{
  "encoder_arch": "vit",
  "encoder_fused_qkv": true,
  "encoder_moe": "expert_choice",
  "encoder_layers": 16,
  "text_encoder_fused_qkv": false,
  "text_encoder_qk_norm": false,
  "text_encoder_inner_norm": false,
  "optimizer": "adamw",
  "gradient_noise": 0.3,
  "batch_size": 256
}
Rows from block 2 of the image encoder of a small contrastive image-text model, named by matrix and row number. Rows with one number within an expert belong to one neuron, the router's apart. Each number is 128 + 24 x the weight over its row's rms, rounded and kept within 0 to 255. All counts start at 0. Numbers have three digits each. After the name is the row's rms in percent of the matrix's.
Before each expert's rows are labels from the 100 images, of 14848, where the router gives the expert most weight on average: "top examples" is what is common among them. Only what is clearly more common there than usual is listed. The data: photos with spoken descriptions (Open Images, Localized Narratives). In brackets: how many of the 100.
# router: router (encoder.blocks.2.mlp.router.weight, 32x128), inputs 64-127
# up: expert up (encoder.blocks.2.mlp.up, 32x32x128), inputs 64-127
# down: expert down (encoder.blocks.2.mlp.down, 32x128x32, transposed), outputs 64-127

# expert 31
top examples: text has "color" (39); text has "red" (34)
router.31 130:095112088105092076095127107075146159152134168131142098140148119147153114134124135139106144136148104138135161120126153158125084141143122094157137137103165123112112113130152104162162139155133174
up.0 085:140116158127136105177137153128136136105131091137108131091122101125147109113167151130151123120127140149132121122083161133143100167127152139122140150174144177094118129151100126110093101138137166
down.0 094:121140119064158070123114151154095131141167122116145087130145113106149148111104109118144143120169122123084111132116117119121098115116098091110110147135128118126133081145155133171156179121106132
up.1 093:110162117146186131141133129164114137096144140115141106169099132153110131107097170142171142116106108140146142115120138102137165126129093156155100089123152153124139124155156153074132074152116109
down.1 093:124143132106116138110128111110144149080170122131167111134127123123138139147128148117119127191152116151133168128122137129161113099102151110118101126118158098152182133118151086149170139106134101
up.2 122:129100097138103100131116115094119152140103182115136065127132098142131125145169139108110147127127072141129147124135137144099128148103081119147129136093151113139098118149138137160126159109120158
down.2 109:164163110157164115120133092119108104138151090126110146127131120163138160134155139139180108097089083115149100109092132109124134126142135106094140138168159083151113078130139136081133155113117154
up.3 097:126107137120155125130116122086149124104084119132079113136112076099106110153156151073137128182137129154169118117106103159099161143142117149115112179133138137116143074146101115146124138111150126
down.3 107:141119082128138123123135127133142134142160102148121056147168102151171123129124111145148131120120115133126101155130138166136081147127116118133125164110138059165118082152123133165111144154111138
up.4 091:091108119119163120116136140138082140133125148114160138156096121126143118122069113168126140138161098120106119086170117133108104089123140108132118133113118139107140139163164125128179117124115143
down.4 096:152134158141142152154125062154094113145116115122150139112070104143128106149119175162181127134121094105136160136153110126159165147122155119125121126149106123106146161093130129097140135106147117
up.5 097:151128142135129129115110107114130147129122122156132108119161153119153104116143126132143086145134165125125139161118149108110103145153110119106130143140162124148075095084139164141097162099142155
down.5 097:130149101164117089137096135109138106113125140149147145134163118161112128122131114147127084107104124127145123115127127120142142127118119115124107092142124182162097136108135201129127148154132124
up.6 102:149104129140087106127123152154134101109114141134110117114088163162118131128115123132141137126113137108102103096151119155146116109160121162125139171069131153116138083147119112170146104158134122
down.6 098:115096118138118110100129136153129115128101138159129124128162146145120133111108180149106147182109109098117123110127113086119082095152159140117118152090138078152111122139132098120144156125107139
up.7 109:109125136109164126128160136138125128102125074119162104120113108119136103120137104100115142106138116124154094124120126139135154122123118125090114161142068148159131108133069104107161121183158117
down.7 107:161108130113122130132140127126138155138166144134161087143150121122107101095139057159069172148149135145123125173105116141114117128115157126124107133121116127138118135112119101167097092127144139
up.8 085:123145119114186093145157125122124150120158141150107142133156107095105096147118126094103056177137137114118147141134117176134154133130151115145127118125096140106130170144112135127136140081149113
down.8 088:146127109089138079143130122088151108150104145115126109100095149125146107134119075122130158137112186166124129163116154149148100129093112136141108141093085173143134148108164110155136138140143121
up.9 097:155145112123125140152108112124090081124098073172113185147128162117130129145095102124114097170149175111132125095132106127125156105157151182129105081162104137106141163102116099122110112103123110
down.9 103:164137092095120135153104124091162091165123139174105131127143135132156172133082150131100144132128133121159119122126137121151133075180109124110151162114150125102117141139162112164113116156097111
up.10 100:107089111104105091128117132070138169156122169088129110148148121155142151119114128151117092130155097127106176133137149137114096127154116098171137151151126151150146142106152144160153150159120102
down.10 091:104142153153140138164132116165092110153087136116082134085134118159117146125162149132150078154077129119143102133103133128144131136125137149126153178139104121119115158147110124126116155097113170
up.11 090:124165111119141115106141091171137113123148103146143161115133149098121165167130113106156109160121125115144115166150165133108144125157127121132135110183145110132123129120129115115116125132132133
down.11 096:181120122145088160150145178119146118082116104066098164094196112137144133115144094129094144114142143157130123109160103102132136146139109136100163139112153149106137127149115138108122122165121094
up.12 090:157112119140102127144092126145097120121107122128161147166106129144107141124127179091118163160082154131127100078118123119137104134166151157091103144126112151090163094113090115107125141072120149
down.12 093:130098097141128101085116174136101150139148146127133099152155167152140145109088138139152167115151138102112107157180131094079114150128131157132081109160135145125107140113132119143109132121152116
up.13 092:164101128134123154135106106140117109109135063150108170149111159079122159140094130134131102171131168116111123132184099115117137130120116165123088158138132138083145162151164116100107120111142100
down.13 097:093100120104116144139141135122142125116116134152150136147164143135149121157117129157079152115136142142146113117170133129148157125163095144144134138142123173091154156128155138142166129167119083
up.14 109:117116120123108122093144139144169132133152157128120124087167130127083123114109099201132146151117111111106123183152156156136124118092167096111121081135097104194132103127124115082127127141124112
down.14 105:153125163141111115156143127177123108107080131088109136106123128134086111098147131153169096132100134151110164149111136112123122133098108122106126148091094136169099145139116163089121113117115143
up.15 099:138121152150171110164137130109155094113112136138117117146110102129090094120130091125146144152148126133182119159182118154154112173130040131147130174121127182083146148154110099166164091140137132
down.15 100:113135115138126135134128090109117141129175136136135107132137121132091113140131142172173114110098136123176144184085106163097100156147118141142173155154148129121060149064137095139105159111131159
up.16 103:120099128125136095150118086100126136146142123111102115148157132106118127124142159110112113133100098157116116173109127140145117108114101123139095123149118113073118134115152152146126135068170121
down.16 099:125105158142110049131146146115122155110128148087134136123137125101145129132155124116154130085123147110096125108109144135114124122145103088150107152144129137126124162140146195103138160144112090
up.17 095:120096119118117141099130124138122166156168054123135124130141126115116115113089102136133096148130132137119105124148148128093123098109118135122111110182119124127124115139147134088114132152129090
down.17 098:144105160127122099124138126105116076155087094111157096134142081183128120156122082119125092109150135148091159131131130102123146114136125104105177138091109117128111132106082114114141110108125122
up.18 110:108101095123120081093142126105193149148164160092150115121151135141122118114117127147118130146157080133147161151131161147130107119124134082137142110090145116134139111101144117141159112167115127
down.18 101:123139158147144125160179081167108135131113128121101155138095077137112158101163145153171074124108140146123093118096132123106150129120125140129137180131131115148097144134084124096137135072128160
up.19 090:117147136112152133135072158142126135099070140105153145118112111148128154138115137086123127136121166149176152100151114141097166112139139148103098152083140123154130164127115086143097149112181152
down.19 096:098114120148151121100136109129172151162151132185116130095162084139123161121078117126138144134137115134110101145133133137120118161119132154109125204129131080142156099111141131147102092140120109
up.20 099:117104122123111093121130144081119121121130070116121086141151118107134104122144123137119100135119151166117137153112127119147107149120159105125146139117149156142104084148122143110111157064113119
down.20 104:130151144176129137116167142097115138129180143149120088148114105138124140122121100143138119134096100099114112145099099168117111105115093099131136163113133159170103145112151142090142120110108143
up.21 103:156127096122090111157068129137094096149098122138078146160128149177160138150144131121103134111130147114119134088123098102094107145174131147140146122088164117089127168128152131184127151108099149
down.21 103:117098131110152087119116140089115136165128117134120126101163121145160165122116158129159114154107112091086073104170102140144165079145140158135128143132152094104145135098133137098092164121133102
up.22 116:134118116122094120113132158098173154132143147099151110121138082111112136118093092136139144137154119140142148108141136144169128123153113112116145149043112146160146084155126101145150111161124111
down.22 109:070129168154105111153161085159123134155127170117130194120085129163098146130151164214134120150126144103141118130137145162116096148106146146113108125114118085149106144127111113095095139068140157

# expert 17
top examples: text has "grass" (38); text has "plants" (29)
router.17 102:147144126127128083142119112134119125121082114156124110136102109101088121118149159096118152133154133112123123117103089088126127146145139143123119148101148120151095130130098157111071134124144174
up.0 094:109115127060147139133077128122092132120143118070152160108127108128134126169181135134074164151138118131115164105145141149129146128166156162147139129177140064137119121121123122111146114086095096
down.0 099:079139147124112128190130133154185116166121148119113146170148125106122131136136138153113122178088136130123127113130160129095098160103125160096113123128127137121113128133174137136131173162146132
up.1 097:128154125093119136135160123159117178131116160141106092137122186118168149143138103120135139143108141114129133144131130110155147137112154099117125173153122122135104161109147149116121113195145135
down.1 104:152159138124130162142103147078119155138136078119122142123113172127111115112119133099149133118055133143108158113102131131110126125134136173135094126110147136150130163198172119168150132128128131
up.2 103:135152111146145109148158126103121107144123103098110126182159140108148129138150122114118106204136153173131141123122101106146110188138135118121157120122108112122127106123147113112097166147160125
down.2 105:141117097163142095134126166111105131158158145148104101090116109119113119131117159139120105146151098132114154140118122089090100167156093102137153166109091140149140133130163116101147116141146112
up.3 100:115161103162114171154118094106134157139132144100115173116129157137131133117114133118153146180138151141103095119122126147130130110115131120095157161144116134096104138109191165114150104153115151
down.3 092:129137143155121162091137132141152139148115105123125185196126155072106126146121130144104113122140089130188144168123125112088141177176122106113134171116142139123126119122108101156112150108153126
up.4 096:179173103134124127132158134131122165077121141144132149167076121116118104106139135131142149138129124138112099122094183116115129163110122137142114125146111140109104112082134166114113098120115143
down.4 107:129113140183148139129153129166110125187161153083088116141099104144152133122105094146111126130121127112111113155107116137132149123150126133105150141138129169144133108160138147109121117151131126
up.5 114:105169112101175130175131114143140101148113089131112120154118134119104105148140153108119149144137122094093140153085110103122157131162117123153156162105114132110119108116114109120129096104169139
down.5 097:152133118117148104136134133093093124125098108151128109096139085167111119151151162144131136107125103126096118098113118156137148166094116105120097149115127169144129114125179146156144115107127128
up.6 095:128143112157084152128133116116138114115105112144152087097121134095119145110135083119076117175169148120103128108150134108134107163112135148149138116145155134111117112109165143111173120123188099
down.6 099:137138150101139130116125122144145160153109121142111117125147104105132126097114111110134109124138094167094087104148128130115196156128192131144112148123109165114142119139113128133155131153156103
up.7 103:124150111108131165146137071128134091116143143165133151160133148118108120122149126088113138161123143142133170185207116090115171146124147132090141122103122150164108120121110131099121137092141163
down.7 095:148135124144138115142125109109076157118157103147071105129179128111121135138092132161156098111129123156140144106108144147103110124115133116155099163121090102113111088130155122140148115159150110
up.8 103:134123145111127131134134169134126087094156160150114110073147168078115111132117159106135118136084140127132140106097155126114129162151138146143162152139136120144131127139108151129115124103123107
down.8 100:153095179102138148139136181123130116115073115118092160130094161139125135169091148136084083129124122149144166123124123128144109130125137102118125095137106124131101133115124089075150140165126148
up.9 105:158084135149150095162112084147120123051127095131134092133138123088125155124116159117152168143112175102129116123170085117102107103151105099132144129129138120119116085125126080105130143095140134
down.9 101:098155087149145089142150124122143101088156140090110128104116142140156095104127148151133114139100158126159127159142143138083144165112108128152123125105091187145122092133163123154138135093100148
up.10 102:125142098146113106133138121165156082134160129115157080176131141146115147166148138140150188108142113126056120136128121129162151117127102154146125089137149159117088105175146098109139121124168132
down.10 095:125151127125123172085104099136158102129172099134140101123075132135132106118156152101110122144106118122093170141133141104102127076113173122162176123082113115148124117139135122095144100086109132
up.11 089:111135120153128139156118137124097127188134138159145115159094156136148108166097132146127151117097098119173128171154104126144151134094078130117143165082127145144135166162141129169109149158084121
down.11 101:106139148077148150115093135125155131132127130154103098174141090085124146116169076141134121152118109124165187147155141143121174152130061152143122098137141144144138123098125149133115144154157121
up.12 110:152146128174159110138107127141135115149139108138152179105161174127157115113123144111153134104133097140136106117115141171132143134099154121111162122123115100145113118141076124156112086195172101
down.12 099:115133129122144159100137133175112098094088198146125101127143153120122138087125142132099157186112132128137087108082078183123123114099087153108142132150154121154114122155140119149155099135137127
up.13 095:160077140088163153202098117139122114151091138124119136140162134114078166123089170160109112119117155183107137181133102141101141103127114126112135120124167120128144129088117131133136100141145118
down.13 104:149147128156100135126129145106159146134173179166150142124156137104139131147170167149154079108107118139131143124151162126123110141127112099178119131103098130157146114118094106145089090182138114
up.14 083:105091114092096108109136160140114139122119144131110117145158107154148142102187149152083164142125113103110105145097143163078111128127102145091200106140127107191146142149141085132122135157147108
down.14 106:111165166125118113129149135088134130150153141170128148144133107134200131140104086109114151156148151156162118135081087125109122129143137101125168124154123121156123165118148138112119163127075118
up.15 090:141130148136114149086133129131089120082081143097142173129153084131090127119137155141112168106135112109148126137099133101125130080144143130172098153130098131141123161132128125119111134178114154
down.15 101:128155120132126122135107156141141138160123140101114120140164181134118110128113125131118199145149087202146122106123164141085176095149117123117117103177100130143174207145128127094133121117126122
up.16 105:099123125105147078089145104111109082167147100151116133145137123077092146121108141112130140088130132137138179113127139143119091131130114141136128104095065167128158100106149126124150117157117137
down.16 098:127153088109145105156085142148116103077125152114134123144078181155121118155147127164097092147098096107126144155135125134150110141094110080118144143148081154131109145108128138170108116073111118
up.17 085:101163128133174128093152153100095141123135151087131140129102118125090146137127103100109167178151130135122158115116157167115146126149116111129130083091117156143122121139133117134085125157148145
down.17 093:136089123138157143117124100131153119159099128117100088122115096133126095119098119101120098139132146154127111161069130084117148108143114158127109130148155127100105124085148123099145117104139140
up.18 102:066057115105162126111152147141122148124132178128145156107130128144100147117156134113110102122144120153153073113113122156107136085130140134152159075135137144136165126124124114136102099097129113
down.18 094:141127144104083178108133112140097124136110087120156131123112107159170204146121139136129109135148142087130143091180145136145120098072140127116149101123126131123137132185108161170102161155116128
up.19 123:127139128154145096121157106151102106104130097141153119164145118106106123165118097116152131132159151127144129090161137116138128108128141112110115161120099119158105084102138105126133153153141138
down.19 112:104110142150123120122120127123137119145136131081113078117108125137138140143084111117147134128135125122160164124124152159114177097082151099131134172119111115131130095150154127117187158060150121
up.20 097:111166120120128149125093112109136120111143154135148133117144150141163139158122166150101170114155128124083179148145150113153148124107110135129109187126185116109113135094170147135161162103133109
down.20 101:160104164094118123151170083111109148134124137088145141136145096145142092133133149107135151102135144056095118115127130120106132121101174138114129131131118107084126196150125135141123131123102159
up.21 098:128085129147125141145148178171105139128158089172077122140182135112130159124123162108139157140134144116116114117139104149124134140145141109106136151128144154154123159125182147115131111141117127
down.21 098:097133133134100097098117130122116136165096100169121114122137122155112068142102090141124122173125201116156109162110126159108140170089123119123125136119119114135176109128137111113124116141140176
up.22 097:131130111144089137162146108117117123157100157102144131107130125143092110167167156135145148164115129146145161129175165098108122136101070112133127121146148157137129153101119127192171132127128121
down.22 099:138100129142112129090142126097149075115097108111086162134153177125143128182117124173123152106152144110103131152088098143127150095136146105113117112104183135138151129146146173128127130127113165

# expert 27
top examples: text has "water" (27)
router.27 104:141146128175132146165141157127129143130144101094138114140122130088134145114088168129161092110103137142123130124130141125164175083093131183144135126098114150119125141170137170085137103139119133
up.0 098:100145129105114134138142110137132113146108097105126093136131151119153149113142129131118116112171104096149121136142109127123117141110112146164080113111162117118129096104111164140110158087097128
down.0 112:182148122106126109114128122136152102108138087162165104146153142099154128124150160170100088123107195151162105147122101157096125125126126134184131159119088129123093140153132109132113168136168128
up.1 083:123122132117110122137146132138164113090155145094129151125157128162099146134132097115180170120101111082139143097129093174109166139130158132138092097103131126142140109096152137123149131089151128
down.1 097:164145140141141124141173143113097123078138157108175134107131133149125112140149086114122099122084123122132114100170142123152112128138104068112116131136147119085167112128117157116098123127157124
up.2 108:089110113134147143142180135156155144153170153082157156139144138127128152106123128106116156095119099135133104111123150110140163109138100085138114142151179112123073151135155126137158103129145116
down.2 101:169115125116127120060136073107128171162163110117103119124110144138119118096108079115110171104109124101123107126120135137122126117139148102128147155156143108150155086106181156118151099098128144
up.3 104:116125092118070123078081139105123179140149091104162119154123156114146162096115129152110113139098121142121125101145180088111119101107134191169179146123145116116108147158115140114128088114145155
down.3 107:138117136106118189134106129144121160163100134141122071137104089157110102130156127139098132122148129122139122123084099112163118129115146136132141203189132143154132118121123137112140139093133148
up.4 102:159149149128121163167135145143133096151119113089116135102130132164134065192135167129137112119123182125124147141109091152164165130141125129158170151095131135118107122155105194124125159096139113
down.4 103:103123115141121168138193091151167079112090109149183171157083108149138131097144147099137091150147102114142112108111133126153145113129152117150128117124139120120096114127110150144136154110135117
up.5 085:091144109077162099074110108137136132131115138089183144131077125115107093148179182123092128117128096123121100090092169133113110144167158146116116142116122081153135158141103135143161122104110114
down.5 085:127139118151096107154126147158082072120110144107090107126132173118129079152096185127132155122139122150102129143118091120147155149116132125132151138201104163140123129142104070135153116117126105
up.6 096:167132181110115122102110099112130114131123099148113132157117146100128109109143139133130161148112144149147106139114153112130150128127147177117119125110078174137136093153109113100130102072135140
down.6 099:122153133125128139148117123093116119109136155109123166137134119093094117132086191125091107112162158131121091157149112134064132114141134203123165166110068150085120112158116135093137103107160119
up.7 110:084117118139136151109120160121173108163121165111155127124125138140147134133060129158128118120134145126157171147123133193167135146143122160148125082089136142116139100145134105122149133142110121
down.7 104:121131154152147119150142092133128130127111167104130133109117128104128132134163107163117103132099085060095156143114126100135082119115108105128131155151094155147127137170092156106135168090153089
up.8 083:146138159101103124150127129168152136128137128110123151113130109122118151096106088101117154127164146122105117097139103138098148148138120148135098152152090136195123082130136111136192118132188161
down.8 091:085143135132139118088133124101139091105131181121103114196118109130069098138127121183122152088114132128128124107160153134096133101094124148150102145100124115101104098128130130136099136138109141
up.9 097:140119063097100146135132088146158129128110093118139146158123144152114179152124068127063138135087155082143134144129126145156143106094120135146159135130089119129153112137124115131152091135076118
down.9 105:100144125128151125125134166133116150132162153109127163111101128108091173123148151143056136136173127139137112153155127101145142112115116157135160167109121163148175151135152106128110134134129124
up.10 114:146095083141107120150131107108129173170152165107117141150171158100160160098071140181147090085091122108127108112159165125158132103089089103159123099133121145102101162171160146106173084137127120
down.10 109:114107152128126141081129125138101154185120134118127142114161132123122144144135091135152141138185121123096140099135152116146118121170124097133124169149155130164095094096129143109151128150139158
up.11 106:109111125171115131097134098129158107117128192090121128138136123132124099154101153107121118095140099099133111172121146122176126149149140086121114122150110149125118109154110159129185125125143139
down.11 093:128140111076129153123140151141184135110095168057135119124158160140146130143073113166084114092132136137119105130162152088116125133123183117130122114118115132127132148115118179140173144139132140
up.12 097:144124122106095131100090112127128146150107099116125128104098132118118133139129104168116139112105133102166159093148115105084142188134109096112162151108140096150132110128115158180117116097116163
down.12 098:095107107115138151103136146099117128128090163086108120091109112130131081120138163180120120166195109135090162179131125110094114143116140142146093126108127115134140122124106142149108111138108160
up.13 110:096171158141139123158123161138104085122062109158149140165067122138143128138135135071107120116117150112143137132118131158115170095169143145112148125116132132132160142144106101160101152132129133
down.13 110:121106108119118122079110121125098137111103076122189161146116127166154130130158154108135090111128183098107142152145167124125131105157140147176133139164134071137102139139140118080133132146134090
up.14 102:169086129121107135091141157092121100063147118155153159146122128139107127110133161130150131081122097116133147165125124122146155161162104117140119134161099101114115110125139177155115125155106157
down.14 095:176103126147100104085122075148112124155162121121117125140136147115099088100084145138119114125126056151114163166147114120111114127144089125153123069095130151113123110143147131109159169108119145
up.15 096:120121088114132117142110111106140091115119156107130151146098103105135059143148144109145130124127115144112100142132109129113115130120152133149142128134128128128112118148167141151166154144118102
down.15 098:109172144169137100092094152109088123090122169136109104111129106168133128109097140093137161126138149138130089093119151128121090092142120139126161125109117146122184155144097126129136123111100096
up.16 104:084122114154094125100113111124124137097161126080146175139127109104184113111124149153144140099079121127139108096117166137155167112121117123146119120103092154116135145183167128091146149131115081
down.16 097:087125120080164154098111149105153158141139144131104109117172174112154150107162107145120115152156091126122091125113154110142086095075175134118134128134144106114098122109090136105154110152138140
up.17 100:093112138117137168145167099111131148093132140114146093131118099146126099098129150120179133127118128126143133122129157122128118155116166113171101133089117096111133126127137114147165121121149098
down.17 095:132100102104098116138139112117117149078130137173146110133146113135141137133087148103102105111153100132104159184143103113110139139155106097151146105126128120134149206139114070121165096180165142
up.18 108:112122125102153115101132173117153160170215150101153152129160124092143120108089145175133160136129077139121073129128141165105157116113120114151143102124142129116083083103147154137084114151104145
down.18 107:112079123135116134103134123122125138162079140190121058163092124149119156146133127136105097107092117108122167084144155124106117119160160116113132138145127114152126124122136141124164132084142134
up.19 099:127139057133092114121113128078146129099136135093125124175150118150155142130137150099130154136121145134104145123096111150092140144090127110132178181144166123117144133128122156145173116140068129
down.19 093:129144148077069128150137140111121118137136084101148132118089100116139102133105113082150088133083106111153160180127119138115144101148116132094151137126127110123154131160138100172123155133126188
up.20 091:083104132178108128143166113170126165092105097120143119123180117128117113128108116120166148116160081133127109138089169173066084108109070147112140123103100164113134110114158120140080153126139140
down.20 100:131126135117144105137142084102114123099086174129112152137150127110146118117076113113156130110115130132107137120117159138166130136095125069137147109186132101120135164101102124164178098099138105
up.21 097:137131133175140137148148119113151122135137090118122101136162092121120128119112131129140142111062134115137103100136088145149146162114094110165154145164108125098106145118133145127105117128174089
down.21 099:111082118147115155076156090148119187132134114138173152159142132151154130133140177146152125148161116105140132079120115114161139070137155115145115151128160071157097104108133146102140093127155150
up.22 108:114126151113101123160168136141133100096101116130134120115104077143091152114111126091138127087125122146167065115129116110143204120131151170106112129144088149145143132161150111148098148138136090
down.22 105:171122103110123102092104120125115132130138172142174154098162115128184135127096133147147109104093135145082137056150150148130136081126168144150133110146176130139089140120177086151150128191105103

# expert 11
top examples: text has "text" (29)
router.11 070:137153123147122140158123111096148169137115118098177140166151128091126093112083106121095134153122127164072148110127111083127111150151139094152139102148122134117117132112139142108122153116120105
up.0 095:095104140143092155127097132142118120148130151115080150098120090142091096092116116141121089119074114101112117092079095097146138146083134160122102155156133118129126135149092119121169122113110110
down.0 107:112056146151119120117141125116131115148156085154107129121111117140152195141111100128167114164113119143158115165130119140133155146149159120120123110113131112117164119100126127171099117138161132
up.1 102:092129111174121140113127138147170176139108089129103140103158134110110140127113148127108131106119124131127125150161112080159144149126174120078127169133136143115110146142152137086127152093112120
down.1 098:108130100159136086126155116113147169115139127122131110116140136124155159121128115123112123108149167065156122134092155119123149135134112073117085126126156147105164169112126164100142122158111142
up.2 105:115126125130132087114136138091119101140162135126165138117132142104139108100116089057156092121107118123121069102109119190138154129118153121121145168169092119136129144120103135114165105123119153
down.2 112:092142140120154145104115109131158093165135112171121130121160119140146126116115114109103162151102120129150125137186101160095131157113127130114170168166145146135108171153114101141162121121160137
up.3 098:160134082116131142157143112090124128137112076078140123126155115122098116110116165139117096132134127125124123109121147089142076120167108140114126115153128106113142158086097138134117131141144129
down.3 096:166113126136093092080119154123116156158100130122125095137138091138114132114145106115156151080103146136139129194122187134160129104089129136099126108146147111127102131107120099124149113112090159
up.4 106:175113141105098141131149140139125120162135177120134167115089108181107128140096131125139104150089095136107136146130115134136125149094133161131099124194166081102120171100120149105123110116141123
down.4 097:123156098074135144141149154149123157123104105160130115147137136119114156109158150124117151123112144136116117163128115151174143124183153132118069117185136092156154117108119142164139144098119171
up.5 104:157130116139160118143109134138141134112125093180153162142159153126132140131105147101086123131086123113120111134150109095101170135177113084165138143131158118127070142128133142130132160127152156
down.5 106:133110135127127097120123143142120138133172149075110123111115113141092117137142115099120136087112139119160095198093170131132105134115156093095085165132151151135140101115128154106110090079089146
up.6 082:128127107164110111126140117159147159102130113105130117116149169116169106125139150160160115130110109129106174094108124077133123067109155109141098105134096126144152110134095152104077160091130155
down.6 100:104135118119149097154100143103115121173136133135157130135115112112088127126101139091095132094173150118132125112107126136172145119099142136139107189104143155120106148139128160123137061139141142
up.7 100:108144161129150161170137116176164167143103167129148115149117077155120142121165132130142131117121073143142110157162135147167132101155126108168107144169178105183143132140132132139171123129142105
down.7 107:134100149120134103103169142106117120110099106109139105178090112119124132124094142132128140183133117134103097124105089117096106090165115090158082086129157145089128153110124128104119159092144130
up.8 094:142127158132170157133153120147128130087145144189100144110104088125119162116091080122122104135127129132141119131149091123151155110133116115127115125141133141149112129115100117121146112103117131
down.8 103:125107127073122151127140131167133108099170112121125122118090158122144155121087090148115089118190122118155122091127128149142157106121103158146157140117153125114161139134156130098112184142128203
up.9 118:128126076138135103130109116081167162134114147104131149119163143091137100154108124149117102107081121150104123089112127104141109122127135090185130169170143104103094184113123163112156137129130150
down.9 105:124110114147110124101101140153156127169142110108128107166161118133114109133164107132147155129135144096153121150104151144111105093105167113134113130095129098111126124094107137089120116136125132
up.10 086:129124119083129116120115160098103197115160187119108126125176139114103134148089116154070107151145046103106123118109137133109157123128111159127161123129159096116118126143147112108150131167129141
down.10 095:118132072122141101108114114136110130132150162139140110162087119113157097115118158131127143095128158111184074141122116087094113102153129105140123106098125131133161143105141095164131111120106109
up.11 116:138144111128140167140122102111127162127143063096130095132168089102113113117161107148100125152138161119120134129134099116127125093141191139136128156129105108110110094111135114124114128085120109
down.11 103:161140138128094158090113083127141157129122100139126126135085103146119107120124139122128091092165094102131113150111132134131119122099138162149150096113140086129123103087089086128114046156102125
up.12 098:151157147108162149129135116142130113103134126128168156159157091076145104140134134120132149092158138105127138160125103068113109163109117086155161116147139147156102127150107169145114116117146119
down.12 105:147116101089107143126139096121179113149130107155096151158123134140149120127119105114127166117136168103122114143124097129091104142126146102140136145087118098104091154124128142138112094094157157
up.13 106:122141114121122118154130058125149159130127117112090108151120133145103084120122101122113129151099168097162109175135119118066095161140122108149125119132100127110139121094125106120093102108147109
down.13 090:123127115142086120150118111085133142125122146152132109107090133133095128130117128123126139100128150120148140135128138116090120170087162128101131110116120117146102082105138160093119083174133115
up.14 125:102172116138118108144114124095092162163120112135162151176134179093122129116137092161113091166097126154089118159120107113130110178154089104148181111143142116097109157093093136126098152125115146
down.14 112:140145150118118094142086116138119120134095151063121102129115144125101134115147121087097141099108122090135108150149127163107102113101146088132085179153130129161139143124153129126126125128079177
up.15 086:122118141135123095104055126141139156138134158112154110109125134110123112147147113081133127124165125106141127094138152116104130130110075147156111151151127104125091114123130130150126156195134138
down.15 095:131132106142143131109122142120164172148169110130131124126098145156160150131168100074121084134112087145174121154126090148116127115132100130137099139118139156133082158136120161157166103104123102
up.16 088:120147115131158114103084154153117116120100142116138145122110144122154131105123130142132100164141069094130112124100097124123122158118085143159115100150159118119137134144123128085174086140140129
down.16 107:158101140132151101117140139115136072092113143143149137140113137114127174104141141115103143175160141130185152115152103111083141116111140109117105124156157121127143196113110111093130138127138120
up.17 102:114161097152157114148200136128112125108177153133137129114133093122100105173128164152138116143136066083117156128109110158154143125137128129093090093165117117134150118128113116094095129123120121
down.17 090:152158139094146113142148108113136116150143105118126155122106129153135116136099083090069144132164106152135142133199131151097132102105123116094131120118107088117111125069074137167127121123135130
up.18 095:152100115163175125110122152137136168082173142159143098137134121121170098101091096125151096152142136154129077093146128115143125121143102165071159147115105156174149127139121128120124086125113119
down.18 100:151179074109120125143149118102098071153143107095096099110117124115155142115147130124113084157115145157123101110128141117134178126148161096132165098115112122105182096145139115132118094116137118
up.19 103:087079164144068149140135080150157138112134106130136141057155093160144091127122122122109124136145117150116121164136119147138141115159133068148110148142088106125130121111159128114151161132118108
down.19 104:132117134154096158140130162124151135145145165112158114140096096109138142099171114137176118078151128124138113139114175137168129105074112133140128152116127077145135097109148120126141071123089121
up.20 097:097136103131136096145124137110149126137106166112099052132105073123127174173149116137170109094159157111104148144128138125144143112146141164109149145101192109120124126124187138090113088099133131
down.20 088:114122144134104163153163125150102105146137122115102129121124189120144119142144133106133130138128114159153142150092128134132141148065147157132080135158175142124105125180141090134127113100110162
up.21 097:129145137134088117141099140149148125078115175129125117101107150142102161138119149104137123138096134095150112090128155108150107112159095104111119164082113169148115134134140106127083145142135125
down.21 098:142183098111096126137129124113126116149096109135113106075141131116155115116180143108120130119129137122167118134143095115140100156119127120125164140137114130120189159115151144103115148174158125
up.22 103:076135088152097138102154104139127118135122122105157152163117158138106125145126100131139163100136136155122125093150111096096154095127085133105097140107129106151118118117126149122094118147143128
down.22 107:099107144140126108141143083099108130111130105122098163092105125112104139127165156119095098132106153119137110137138128130131153127127125117118135092156151113160148138146138161098116110137124102